Rows from block 5, named by matrix and row number. Each number is 50 + 12 x the weight over its row's rms, rounded and kept within 0 to 99. All counts start at 0. After the name is the row's rms in percent of the matrix's.
# fc2: MLP down (model.blocks.5.mlp.fc2.weight, 192x768), inputs 731-767
fc2.15 102:42 44 48 49 65 72 31 27 45 58 51 53 41 63 45 51 31 38 36 40 43 64 60 46 40 57 54 49 40 56 34 73 33 45 64 40 66
fc2.16 104:66 40 55 41 52 51 61 58 48 37 41 47 44 63 65 66 39 46 45 68 55 50 70 45 34 52 40 74 46 41 42 60 61 64 35 39 59
fc2.17 106:49 36 48 60 58 44 66 25 24 47 57 40 65 59 52 62 57 58 48 77 46 53 54 57 60 72 37 55 36 52 52 59 54 41 44 56 53
fc2.18 101:41 63 20 18 43 48 47 54 33 48 48 64 57 57 54 62 55 48 60 45 41 48 41 74 46 43 47 44 54 50 36 36 69 54 55 66 41
fc2.19 104:45 72 21 49 91 49 54 57 37 60 25 39 49 83 49 59 51 48 41 51 62 56 50 65 55 52 41 32 48 52 53 59 71 34 37 59 57
fc2.20 100:26 45 50 26 76 51 45 27 42 57 62 43 75 56 40 60 44 34 46 50 56 60 39 49 48 51 55 59 50 47 41 47 57 41 20 18 50
fc2.21 098:34 50 45 70 59 48 62 45 38 36 67 64 51 50 47 43 42 64 41 84 53 17 46 35 51 40 52 54 47 56 36 45 45 54 62 60 45
fc2.22 097:63 35 60 11 52 26 43 30 46 52 46 59 39 30 72 24 48 38 48 48 37 52 45 55 48 42 46 42 49 39 55 51 62 55 11 45 49
fc2.23 094:47 49 32 29 37 51 30 39 82 52 40 48 57 65 45 62 48 51 52 59 58 63 44 39 67 53 51 27 63 39 66 51 59 47 40 41 43
fc2.24 101:63 52 49 50 55 49 87 57 53 21 59 51 58 60 43 58 46 37 39 74 54 69 20 48 45 59 51 55 43 63 53 67 56 46 43 51 52
fc2.25 101:34 50 46 65 28 43 49 52 39 43 68 69 39 42 43 74 69 54 54 69 45 48 41 59 23 71 52 61 37 43 51 31 53 52 53 57 65
fc2.26 094:57 52 65 57 70 43 50 64 59 14 45 53 46 43 49 54 54 50 57 43 40 70 45 42 44 45 40 53 74 40 39 42 46 49 48 43 57
fc2.27 104:29 45 55 46 36 61 27 32 47 59 55 35 77 65 49 57 41 49 42 65 43 62 61 58 52 48 54 31 46 62 40 48 70 27 46 62 63
fc2.28 105:57 31 40 42 46 56 44 54 68 29 39 55 43 59 51 55 51 25 66 62 56 46 34 48 47 39 65 49 60 34 84 56 43 40 47 48 37
fc2.29 103:45 69 40 49 52 42 53 62 55 55 27 47 57 61 61 77 51 39 37 61 44 45 65 54 59 46 39 38 50 61 52 39 43 41 49 40 51
fc2.30 097:20 46 46 58 28 62 53 33 55 65 77 49 50 38 63 34 60 72 67 58 51 40 62 46 32 43 50 62 60 74 36 59 50 21 49 55 53
fc2.31 096:67 48 47 67 72 51 70 39 57 45 30 45 52 66 38 42 49 44 67 47 39 38 65 40 46 44 49 40 65 38 43 62 77 53 67 40 53
fc2.32 102:61 57 62 48 59 50 33 54 67 58 37 46 57 51 65 65 46 61 43 62 68 56 55 45 67 38 48 54 72 53 68 55 40 51 57 67 54
fc2.33 096:42 49 50 46 49 72 32 42 54 38 56 56 29 63 48 45 54 40 37 57 34 49 51 56 64 61 45 44 53 54 45 48 43 54 29 48 62
fc2.34 097:54 44 45 49 57 56 44 42 61 82 55 46 48 41 49 43 45 50 82 60 43 52 46 36 52 75 64 56 52 56 48 63 37 49 69 63 60
fc2.35 109:43 48 65 72 46 79 62 55 56 43 54 51 33 69 20 51 48 49 47 53 60 57 55 56 44 52 36 31 49 59 45 51 64 43 42 72 55
fc2.36 099:34 88 62 48 34 33 54 44 62 53 60 45 46 54 59 47 63 54 55 72 52 64 50 62 56 51 46 27 60 60 52 49 68 65 59 60 32
fc2.37 094:34 66 60 70 64 56 43 38 65 35 51 49 72 58 57 66 59 35 57 59 58 21 27 67 26 52 48 46 43 46 41 44 47 43 47 38 52
fc2.38 093:27 38 54 57 27 42 65 43 55 65 63 45 41 55 45 78 54 63 55 60 44 69 43 50 41 34 59 53 50 39 58 43 57 52 33 46 25
fc2.39 101:45 57 52 68 75 53 68 18 56 63 48 34 54 65 61 59 40 64 45 63 58 46 48 58 66 49 42 45 33 57 45 64 39 52 85 64 55
fc2.40 094:68 51 60 48 54 32 41 39 61 61 41 45 45 35 61 41 36 53 45 65 44 45 49 36 41 55 48 48 51 46 63 50 56 38 33 31 72
fc2.41 098:50 61 40 43 51 44 45 52 24 49 66 40 41 63 48 44 77 52 46 28 42 71 47 38 43 47 51 57 37 41 69 50 12 46 49 55 60
fc2.42 105:43 53 58 57 58 49 47 47 59 25 43 32 46 66 56 45 47 49 58 70 42 37 53 61 30 48 51 50 57 73 22 54 68 63 48 47 68
fc2.43 110:48 42 53 60 69 32 34 34 71 15 50 45 55 34 45 53 66 66 57 72 57 45 40 64 56 60 52 43 41 48 53 37 56 56 57 64 52
fc2.44 104:33 47 50 44 50 50 63 46 67 47 52 48 57 43 44 36 47 38 55 61 50 63 63 56 41 58 63 69 34 66 65 50 42 48 55 60 39
fc2.45 104:78 61 62 51 43 45 69 23 75 33 44 62 58 69 59 50 53 39 56 45 40 58 67 46 52 42 53 58 57 54 60 42 53 45 54 36 52
fc2.46 103:55 56 53 35 19 35 64 48 54 27 50 61 55 52 45 28 39 62 47 53 30 64 54 44 43 38 56 53 27 57 58 42 52 56 64 49 73
fc2.47 100:32 67 71 41 41 49 63 62 51 66 51 47 46 46 49 33 45 56 60 36 59 56 78 55 46 41 53 66 66 46 50 49 73 38 51 43 56
fc2.48 102:52 56 60 47 51 63 63 45 47 41 58 47 61 52 35 58 34 48 62 52 53 45 49 50 52 63 60 36 64 66 37 47 51 39 59 47 57
fc2.49 101:39 28 43 49 47 49 42 45 31 25 61 37 53 57 48 64 54 45 44 47 62 39 37 46 51 53 42 67 40 48 60 29 61 35 35 46 44
fc2.50 097:56 58 58 51 35 38 49 37 46 51 54 53 57 50 38 55 39 50 54 71 44 61 63 40 60 39 26 51 66 48 47 59 32 33 53 61 47
fc2.51 101:28 34 38 63 34 39 51 51 56 57 43 53 41 63 57 29 55 45 44 41 72 52 65 44 58 44 45 55 46 54 31 55 48 55 41 61 39
fc2.52 093:53 54 67 46 52 47 45 39 34 57 51 42 49 52 47 39 42 41 31 32 39 50 41 56 45 34 36 41 59 52 64 52 59 45 51 67 36
fc2.53 103:34 55 47 51 51 55 63 52 41 80 31 46 59 39 39 40 43 55 26 46 44 75 47 50 61 53 55 49 43 53 45 50 49 44 25 31 50
fc2.54 105:40 47 53 73 32 54 42 34 42 58 63 40 62 32 38 36 47 64 35 37 58 49 42 50 50 47 54 45 30 54 24 50 33 41 49 39 52
fc2.55 101:72 46 57 40 51 50 49 57 52 41 60 41 42 34 64 51 56 54 53 56 50 47 59 54 59 50 34 71 66 26 34 46 35 49 55 42 12
fc2.56 093:64 23 42 32 51 40 56 39 39 71 55 41 75 26 49 46 30 55 58 65 62 61 77 40 49 42 61 54 41 54 44 57 20 42 45 71 41
fc2.57 095:60 46 49 55 50 57 41 46 51 38 78 53 36 50 36 34 54 41 55 67 58 68 52 29 61 32 41 45 56 46 53 68 40 33 57 47 46
fc2.58 107:52 44 34 31 47 51 27 45 56 66 33 46 46 36 46 62 55 49 36 59 30 48 34 48 54 42 54 52 42 30 54 50 46 46 39 29 38
fc2.59 096:57 46 40 38 57 42 39 28 57 60 33 50 51 60 68 30 33 59 36 67 37 34 42 38 44 49 58 31 48 48 41 82 27 38 65 50 54
fc2.60 102:47 76 44 65 44 56 48 61 53 42 77 39 53 62 42 39 60 54 44 53 46 43 63 59 52 36 50 61 36 60 56 44 36 60 43 58 49
fc2.61 097:49 72 40 60 36 49 47 37 57 32 53 62 43 51 62 45 48 37 45 55 65 48 41 60 56 44 44 52 56 79 53 50 42 36 45 37 62
fc2.62 095:32 35 61 60 57 47 57 43 56 24 58 32 53 46 82 53 48 49 43 49 44 46 55 50 52 53 62 41 64 61 50 51 54 34 42 52 31
fc2.63 095:47 54 56 59 44 57 37 65 43 56 39 20 59 25 47 45 42 65 49 63 60 48 46 55 39 49 54 54 62 44 39 45 58 47 35 57 65
fc2.64 104:36 36 57 37 47 35 60 39 52 47 44 38 34 61 62 42 50 58 40 56 43 34 38 49 54 59 33 75 56 42 60 50 50 49 40 38 55
fc2.65 106:51 46 40 53 51 62 60 59 39 39 62 60 36 55 41 29 76 67 66 38 44 40 62 33 40 50 30 49 32 57 42 48 61 30 34 56 66
fc2.66 108:59 61 43 63 45 53 35 49 72 46 64 55 48 42 55 64 51 52 47 36 59 39 52 58 50 48 37 48 56 34 74 58 50 44 53 63 57
fc2.67 099:56 36 44 40 47 90 45 52 53 29 49 50 45 53 30 63 55 38 42 51 46 40 38 54 44 51 51 57 39 38 57 35 48 49 48 46 41
fc2.68 098:54 36 62 56 61 49 47 72 14 62 50 51 51 51 48 54 45 73 42 38 58 32 55 55 47 39 57 54 73 54 47 42 34 51 55 21 54
fc2.69 098:58 37 59 71 34 64 46 45 57 52 53 54 58 56 51 53 44 47 56 63 46 50 48 61 45 52 42 62 50 54 53 56 49 43 60 78 66
fc2.70 099:51 37 37 56 47 59 40 61 47 66 61 35 54 45 34 23 33 52 53 48 53 45 40 42 64 81 55 48 47 47 77 49 44 63 15 48 65
fc2.71 098:58 57 38 48 57 43 67 62 29 28 30 66 47 55 57 46 46 47 34 32 47 44 62 38 43 56 54 44 48 40 35 66 55 36 44 33 34
fc2.72 093:44 36 44 65 39 42 52 37 63 42 75 61 53 40 60 61 57 80 51 42 44 44 50 58 53 50 17 42 49 60 36 44 48 64 36 38 49
fc2.73 098:46 50 48 49 75 23 45 64 42 49 68 28 50 50 57 68 50 34 58 43 46 40 49 42 49 26 49 66 80 46 41 49 32 43 53 55 54
fc2.74 098:48 26 45 43 45 68 59 52 57 67 17 51 66 56 67 49 50 60 60 36 40 47 55 44 42 59 54 49 60 55 56 56 64 46 56 47 45
fc2.75 100:58 45 34 89 49 37 38 44 61 55 31 47 45 62 60 26 55 57 48 69 50 54 54 40 61 48 46 56 46 41 51 64 58 48 40 50 42
fc2.76 099:41 61 52 43 34 45 61 52 50 53 38 65 55 44 56 77 45 35 34 45 62 45 44 38 50 54 42 70 39 53 53 54 43 56 40 64 60
fc2.77 101:55 79 36 38 48 35 52 59 41 47 16 54 57 41 53 66 42 43 44 59 48 45 38 38 49 43 39 34 49 51 77 72 53 43 62 63 71
fc2.78 103:53 47 73 53 27 45 56 48 50 46 54 39 55 64 52 35 58 46 41 31 57 58 47 33 63 46 44 58 61 51 26 67 68 29 34 37 65
fc2.79 104:33 62 43 46 69 45 60 46 54 49 45 70 54 55 60 31 51 67 49 30 38 53 51 60 45 61 65 29 62 63 31 60 49 28 46 63 46
fc2.80 104:58 53 53 35 37 54 67 54 60 58 51 62 34 51 64 81 34 51 51 52 35 54 26 58 68 53 34 67 51 33 52 55 46 22 41 57 71
fc2.81 101:56 64 51 30 41 44 54 49 79 42 50 68 47 36 40 51 59 61 43 45 62 42 62 44 61 49 61 33 58 55 44 53 72 36 51 43 57
fc2.82 109:59 43 30 46 61 46 47 70 42 76 32 63 25 65 50 37 55 55 36 59 27 48 52 58 41 58 50 31 51 51 37 56 34 43 34 61 47
fc2.83 105:53 69 41 67 66 40 51 63 44 49 71 61 53 37 40 41 33 50 41 54 52 48 52 52 36 39 43 48 62 49 38 58 44 58 47 71 42
fc2.84 101:61 58 57 54 50 46 27 53 57 36 49 57 46 45 41 34 70 45 59 59 62 25 37 48 29 61 63 12 46 27 38 77 34 47 37 38 31
fc2.85 095:45 70 37 41 48 65 43 37 69 60 50 44 33 56 35 31 57 45 44 45 53 44 45 41 55 56 52 55 52 54 54 41 49 49 64 47 41
fc2.86 098:57 61 39 43 50 50 56 45 33 32 59 24 43 50 51 39 47 54 55 38 38 59 58 47 49 63 30 61 47 57 26 41 34 60 64 32 44
fc2.87 100:39 46 72 74 49 35 41 53 51 57 27 48 48 52 42 41 51 42 50 53 70 45 48 27 40 62 59 60 48 63 75 39 56 46 40 38 39
fc2.88 110:50 25 53 36 66 46 75 57 51 58 53 44 47 78 53 57 52 41 50 48 60 56 45 68 53 52 63 55 49 64 59 65 72 56 44 35 52
fc2.89 097:35 49 59 56 23 57 29 69 56 41 30 41 47 51 53 18 41 36 54 47 31 38 47 59 65 45 40 55 62 49 60 27 43 54 28 43 52
fc2.90 101:36 61 47 58 46 56 54 48 59 49 48 57 51 20 54 53 47 63 42 48 43 33 43 48 48 55 32 61 41 50 59 34 53 40 55 30 44
fc2.91 100:66 68 34 38 66 53 47 38 48 75 61 52 33 45 61 51 62 54 46 47 62 33 49 49 41 33 29 58 53 38 62 30 37 68 60 30 53
fc2.92 100:58 38 49 38 23 80 31 35 34 53 42 50 34 44 50 60 55 32 57 58 56 58 53 57 79 55 49 48 41 64 72 56 45 61 55 36 49
fc2.93 104:61 37 49 51 61 44 70 39 45 58 40 39 45 34 42 54 60 25 43 71 37 58 59 53 49 64 47 62 48 63 32 62 44 50 44 50 80
fc2.94 093:64 30 30 64 56 66 37 60 40 62 45 58 65 59 47 52 58 62 53 41 63 44 34 43 57 55 51 40 47 63 53 36 42 37 51 57 39
fc2.95 095:13 50 37 40 38 43 55 64 41 64 21 52 48 47 59 26 55 52 49 56 39 53 55 66 39 48 69 50 61 37 49 48 57 46 54 47 71
fc2.96 098:41 53 65 33 39 48 67 42 44 54 55 40 54 39 45 51 49 34 60 73 56 52 59 34 56 55 40 50 52 40 41 62 31 32 35 29 38
fc2.97 101:49 69 55 35 47 31 36 49 50 38 45 33 39 58 34 72 44 35 38 38 45 55 52 49 42 65 63 38 75 34 64 49 46 58 60 40 51