Weights of a small self-supervised image encoder.
Model: 10.4M parameters, 32-pixel images, norm layernorm, patch size [2, 2], widths [96, 192, 384].
Training: soap at rate 0.00097, batches of 128.
Rows from block 9, named by matrix and row number. Each number is 128 + 24 x the weight over its row's rms, rounded and kept within 0 to 255. All counts start at 0. After the name is the row's rms in percent of the matrix's.
# q: attention query (model.blocks.9.attn.q.weight, 384x384), inputs 330-383
q.100 108 [109 134 149 106 108 126 161 125  70 132 125 138 135 105 205 144 134  82 135 125 139 118 134  91 101 138 159 116 112 120 156 121 105 136 149 140  91  90 180 115 103 125 154 141 132  99 120 111  96 143 137 127 130 151]
q.101 095 [116 107 131 114 132 148 101 173  92 135 176  85 137 159 102 142 101 121 172 158 108 100 135 118 119 145 128  90 114 120  56 127  98 133 100 171 122 151 127 141 118 143 154 103 109 110  86 115 122 142 106 125  83 142]
q.102 098 [128 118 138 114 162 151 122 125 142 146 113 133 121 146 142 163  65 143 138 126 116 101 108 112 138 140 177 123 138 150  58  72 163 134 144 101 116 137 136 144  70 144  94 114 112 147 137  91 163 177 128 138 127 157]
q.103 092 [136 109 132 104 162 142 126 150 106 156 117  97 115 128 119 151 133 150 107  94 129 132 101 131  88  81  65 143 140 149 115 140 133 108 158 165  94 178 112 128 139 112 111 106 122 152 151 126 142 113 139 131 142 134]
q.104 099 [127 164 120 101 157 116 125 138 151 104 104  78 164 159 139 142 137  86  80 142  96 112 127 132 162 152 105 146 110 143  99  94 158 155 106 124 150 122 130 153  92 127 169 138 108 141 121 127  53 136 117 117  98 148]
q.105 099 [127 119 106 109  96 108 119 143 130 163 147 106 124 109 136 147  87 100 101 123 147 105 190  98 174 174 127 101 116 131 118 123 140 123 125 118 122 149 135 134 150 127 115 184  90  69 148 163 131 126 100 103 133 132]
q.106 100 [161 174 116  93  94 109 107 126 118 111 135 112 143 112 155 114 114  69 167 113 112 115 136 189  79 124 105 119 117 130 134 141 141 115 119 106 117 110 171 173  82 163 180 147 144 155 146  92 150 103 150 139 142 117]
q.107 104 [140 111 137 173 118  90  95 131 148 131 111 108 171 146 121 117  92 136 169 144 100  81 135 138 106 153  55 138 135 102  97 154 102 116  91 126 138 136 113 181 130 105 127 115 101 118 120 142 163 168 111 112 161 121]
q.108 105 [134 131 101 138 154 119 127  98 118 128 109 136 115 159 133 153 129 156 104 118 165 142 100 149  81 106 148 187 123 138  99 135 107 109 171 107 136 113 116 116 146 160 134 104 109  86  97 136 133  82 150 100 168 136]
q.109 099 [ 86 161 103 134 128 138 131 151 149  92 111 144 113 147 169  74 136 134 185 114 157 112 127 100 120 105 105 135 151 111 146 145  90 113 139 133  84 111 134 142  92 120 117 126  93 134 102  97 140 166 108 137 143 109]
q.110 101 [125  99 133 104 117 109 113 172 202 168 141 114 126  75 122 163 125 168 163 143 117 151 144 135 109 194 150 144 147 198 121 108 105 121 153 116 111 106 143 112 160 119 142 133 130  80 145 172 169 169 203 129 149 124]
q.111 099 [155 134 124 135 124 130  92 131 128 147 144  98 137 167 117 112 137 114 124 127 152 127 195 127 121  86 125  80 106 130 140 122  98 127 140 144 133 198 124 129  97 143 149 152 121 136 153 132 143 116 120 147 184 134]
q.112 103 [ 93 112 163 111 127 115 122 153 137 145 106 109 104 141 152 150 127 159 126 157 139 124 120 126 139 115 115 100 139  55 125 134 125 101 118 160 158 119 137 128 117 147 151  91 185 162 103 112 117 142  79 118 167 111]
q.113 102 [144 157 121 150 130 143 137  76 132 115 124 104 133 126 141 101 124 142  93 120 140 166 169 167 146  94 129 118  91 129  94  81 139 119 151 127 179 111  96 135 123 140 101 174 141 101 101 124 129 160 135 140 159 123]
q.114 099 [136  94 139 206 117 156 128 142 114 153 117  93 140  96 113  84 131 195 121 170 125 146 158 158 102 141 107 149 155  85 151 115 137 128 126 118 139 132 135 162 134 171 121 161  93 111 124 124 107 161 115 178 104 116]
q.115 102 [105 156  93 122 136 143 120 117 151 101 119 110 133 182 140 102 111 129 147 111 120 125 165 156 123 158 101 157 134 132  78 103 162 154 109 152 109 134 128 141 113 135 148 113  71 121 163 143 130 134  85 122  94 146]
q.116 100 [147  93 144 126 109 127 147 129 126 112 111 167  94 146 159 103 177 122 165 171 107 134 138 107 150 125 141 132  72 111 141 127 119 123 103  97 117 154 125 109 125 136 114 117 142  91 133 116 101 121 173 117 168 111]
q.117 097 [153 136  77 148 127 158 138 130 171 109 134 114 145 102  94 108  93 174  97 150 100 154 130 158 152 131 165 135 160 103 135 126 146 158  82 144 115 151 112 107 127 165 166 114 102 119 123 150 143 112  99 119 156 158]
q.118 103 [ 98 125  93 104 163  90 147 130 206 105  75  88 144 109 115 135 157  88 125 159 100 126 151 131 175 165 119 111 143 118 145 110 140  84 117 143 133 158  89 138 166 107 118 126 139 126 106 132  98 106 129 138 160 127]
q.119 103 [128 103 147 112 124 144  76 155 158 148 104 113 112 122 113 144 129 149  91 101 160  83 110 150 105 136  67 126  90 145 120 140 141 148 139 134 146 153 140 118 111  89 110 114 115 128 117 156 133 134 110 102 141 123]
q.120 105 [145 143 134 156  80 145 102  66 122 163 121 140 111 138  96 138 114 141 146 104 128  91  78 161 142 116 141 111 114 126 135 112 144 129 121 126 120 190 131 149 138 122 183 125 189 144 103 121 130 131 148  79 146 116]
q.121 102 [165 147  60 144  96 126 143 142 147  96 118 155 124 143 167 161 104 112  98 137 161 125 142 113 131 113  89  69 140 106 121 107 145 158  79 101 185 110  96 125  72  74 145 100 109 169 140 148 163 116 116 150 135 114]
q.122 100 [ 98 140 127 166 140  85 135 148  97 126 106 194 108 136 130 140 196 144  78  85 167  91 144 146 155 175 136 151 103  98 155 121  90  89 130 114 129  74 122 120 149 129 100 117 116 107 143 147 166  93  71 114 100 125]
q.123 107 [146 124 109 124 101 120 122 130 117  83 155 129 168 115  93 105  97 104  99 135 131 131 152 123  79 147 113 136 151 112 116 104 170 141 113  95 165  80 130 144 125 141 159 116 103 139 152 113 153  99 118 163 146 112]
q.124 100 [128 107  96 110 105 137  95 114 113 122 163 155  82 130 157 129 119 141 163 153 137 125 123 102 109 137 103 100 163 114 132 164 138 107 114 128 143 148 130  99  96 115 118 157 105 167 130 156 135 131 181 177 122 114]
q.125 097 [ 89 137 120 128 145  94 120 145 143 131 136 143 102 146 129 146 146 137 146 135 144 144 157 127 166 134  97 147 137 122 129 128 115 116 160 143  70 106  81 124 143  98 174 172 116 181 150 112  99 115  93 135 112 146]
q.126 103 [143 124 143 129 123 146 118 140 135 161 112 112 152 108 112  98 145 130 167  79 166 140 133 107 123 150 114 101  95 132 122 163 116 138 117 137 116 125 117 108  83 115 174 129 154 132  62  84 175 142 164 119 109 149]
q.127 099 [110 134  83 138 132 123 110 142 114 159  92 108 106  96 118 192  83 130 133 112 136 103 122 141 149 106 125 118 140 146 121 155  96 128 134 132 159 130  98 104 125 106 118 114 136  99 134 148 142 190 135 137  95 127]
q.128 108 [110 107 118 113 106 111 129 164 101 139 130  87 114 113  95 134 110 127 131 106 139  95  86 125 156 131 122 151 108 108 151 167 127 118 143 154 139 129  90 126 171 132 144 125 166 168 118 130  97 109 124 155 132 142]
q.129 102 [124 153 133 103 155 125 114  81 134 102 158 139 123 131 120 140 152 120  98  97 114 174 127 159 116 106 142 122 158 156 114 148 104 158 141 122 132 148 147 141 140 153 129 146  92 116 151 156 146 104 118 126 146 122]
q.130 099 [122 116 108 113  78 123 107 119 151 122 122  95 126 126 100 135  90 144 126 128 102 127 117 150 116 163 118 128  74 117 132 168 133 157 126 128 138 113  98 155 100 125 123 121 156 145 142 119 144 109 106 132 146 110]
q.131 093 [139 108 139 117 131 127 115 136 198 144 109 118 103 137 112 126 120 154 129 161 109  96 124 141 146 134 134 119 144 140 130 138 132 140 127 124 195 138 126 165 133 102 134 134 114 122 141 115 161 108 101 123 105 103]
q.132 101 [117 128 142 137 145 171 112 150 118 143 160  96 132  87 111 155 121 126 133  98 101 141 100  98 140 131 124 117 122 128 165 153 143 108 109 104 178 123 133 112 144 166 147 126 128 126  93 162 106 145  83 121 111 163]
q.133 108 [118 111 140 148 104 139 127 128 137 154 129 132 149 104 128 161 146 136 100 121 136 135 131 150 152 155  99 134 163 159 128 168 124 135 151 145 139 150 126 102 116 116 109 123 116  94 129 117 113 115 105 140  91  90]
q.134 096 [112 169 161 148 152 104 185 119 146 145 115 163 130 127 138 130  91 121 110 103  85 104 135 137 152 139 129 132 128  67  93 127 138 148 117 102 160 127 107 153 150 147 155 146 110 114 120 136 157 136 145 128  86 134]
q.135 097 [118 172 153 129 162 144 135 147 122 151 131 128 160 118 119 152 103 159 116 146 163 143 116 143 126 147 137 138  87 125 135 146  90 119 116 132 103 134 131 137 102 124 118 147 134 111 108 125 143 164 161 166 120 134]
q.136 099 [133 166 162 123 141 100  98  94 134 127 129 144 104 145  70 139 113 122  90 167 127 129 152 129 165 124 144 116 140 127 149 164 162 106 165 146 105 151 129 145 156 163 152 166 166 128 113 109 100 166 185 158 144 149]
q.137 102 [146 104 158  78 146 121 156  90 119  87 120 135 147 158 104 166 127 114  99 141 121 101 129 112 137 121  87 120 127 144 124 124 165 117 139 141 138  81 198 147 141 155 126  97 150 131 184 133 116 124 171 128 122 169]
q.138 099 [167  84  72 109 119 157 134 109  94 158 115 112  63 173 113 110 118 114 117 163 132 132 117 151 139 100  94 119 120 102 123 118 125  99 159 165 102 118 160 135 140 137 164 132 175 135 140 187 158 163 135 108  90 105]
q.139 102 [108 148 126 138 140 154 148 112 157 128 154 124 136 160 130 133 131 126  87 112  82 142  92 167 154 144 132 139 153 113 112 117 132 133 126 184 157 155 123  70 130  89 149  90 128 185 179 125 169 131 117 142 134 113]
q.140 093 [138 144 150 150 101 164 135 121 123 159 152 161 138 100  93 148 144 154  95 146 146 111 154 155 130 106  99 135 143 123 133 145 148 134 153 152 184 176 171 144 110 154 108 139 120 133 103 115 131 113 106 139  88 109]
q.141 104 [133 138 105 143 163 173 150 133 137  98 147 131 121 120 137 105 138 181 136 151 164 126 177 130  63 116 141  99 113 134  85 106 148 138 128 101 112 162 138 129 121 179 101 150 134 180 151 175 153 131 146 136 141 178]
q.142 098 [134 124 107 125 121 154  71 135 132 177 150 137 134 103 141 154 133 146 111 121 125 150 102 132  98 114 123 158 134 185 112  96 165 120 134 167 154 118 158  86 113 124  93 165 127 114 145 150 130 130 129 136 130 149]
q.143 106 [110 145 135 121 178 151 173 154 137 115 165 112 129 109 117 145 121 114 126  93 143 156 109 127 108 104  91 101 124 121  69  92 120  95 122 132 103 150 116  99 155 118 102 106 100 125 140  77 117 136 139 125 122 137]
q.144 102 [149 118 108  82 118 140  96 139 164  83 179 133 144 124 132 147 118 162 147 114 138 118 117 126 132 113 109 116 152  97 145 136 135 150 123 126 141 100 160 176 132 128 142 113 166 101 137 131 133 111 139 122 143 136]
q.145 102 [133 150  76 134 149 157 130 127  82 137 107  92 115 105 116 110 114 169 104 141 120 120 103 105 141 206 124  95 131  99 126  75 108 166 165 190 119 146 106 140 152 113 144 115 118 142 117  93 102 152 119 123 149 128]
q.146 104 [136  70 119 120 140 134 134  96  71 112 146 120 112 111 119 122  71 169 120 117 140 151 145 151 123 126 114 155 124 161 173 121 150  61 143 110 137 150 172 107 137 118 130  93  82 163 140 105 166 128 145  90 124 152]
q.147 099 [102 118 107 151 122 101  73 111 117 115 118 120 125  93  97 147  92 128 120 189 180 134 156  77 117  96 179 134 122 147 106 123 162 108 112 108 183 133 113 166 121 110 145 113 125 119 111 140 123  97 121 158 137 140]
q.148 104 [103 187 115 136 116 109 142 106 119 132 128 148 107  90 120 122 149 113 157  96 122 106 154 112  97 114 156  97 105 155 140 100 116 140 163 138  74 165  89 138 124 107  92 153  62 129 104 124 182 159 115 157 142 129]
q.149 097 [ 90 104  77  90 124 149 108  96  90 120 179 158 109 142 149 126 113 103 141 133  89 145  87  68 116 122  75 120 147 126 120 144 147 117 135 119 110 119 110 135 166 131 156 111 145 119 102 103 145 120 141 114 116 170]
q.150 097 [119  87 162 126 167 101 109 101 130 172 133 113  93 144 144 111 155 144 139 129 146 120 137 112 118 171 121  84 149 135 111 153 171 138 123 120 156 123 105 149 112 109 116 107 118 116  77 105 137  85  71  92 128 148]
q.151 089 [143  92  96 129 145 101 143 147 144 128 139 131 112  94 141 132 132 143 153 164 108 157 173 146  72 153 144 131 187 145 120  51 135 146 149 138 149 121 117 123 136 110 157  81 176 162  90  92 133 118 152 148 102 160]
q.152 100 [106 127 100 121  64 128 123 113 146 120 130 126 151 156 123 166 150 123  80 133  77 115 146 133 163 122 105 125 124 108 105 146 149 134 156 107 127 115 128 126 175  99 140 147 137 148 143 126 107 160 112 159 143  93]
q.153 098 [ 97 162 124 156 148 149 123 141 130 140  89 129 153 117 152 114 139 170 114  87 191 163 152  90 151 121 101 116 103  79 114 128 132 140 113 112 110 102 141 128  95 133 150 115  71 103 118  91 132 120 127 143 125 120]
q.154 098 [128 122 191 140 126  91 111 140 146 140 132 134 106 161  91 126 122 160 118 151 128 156 157 125 128 119 142 130  99 113 126 133 108 119 144  86 124 152 167 145 106 121 127 138 125 119 146 150 128 151 120  99 127 119]
q.155 090 [130 108 129 175 151 135 114 171  81 126 107 154 167 134 110 101  73 161 134 129 141 130 133 155 132 142 182  83 160 147 123 101 130 173 111 114 101 125  77 136 130 120 133 145 113 137  88 135  67 148 109 129 105  99]
q.156 102 [144 133 130 164 132  96  75 146 178 119 108 130 102 117  80 134 160 123 110  99 109 164 114 113 179 112 129 105 107 113 119 107 161 135 185 153 147 156 155 169 115 113 131 138 132 149 134 109  73 161 126 120 128 145]
q.157 101 [143 139 132 141 161 123 125 140 116 149 173 138 161  97 118 141 132 134 190 160 157 106 111 141 150 110 158 170 154 142 126 137 145 115 136 142 109 113 132 165 144 160 156 128 148 158 135 139 131 106 149  96  91 136]
q.158 097 [151 138 122 131 110 155 124 117 130 154 144 156 102  77 142 120 163 125 132 113 138 108 107  62 116 152 162 102 142 169 157  88 126 171 176 113 120 125 107 144  97  95 145 147 140 133 134 137 126 144 153 129 161  84]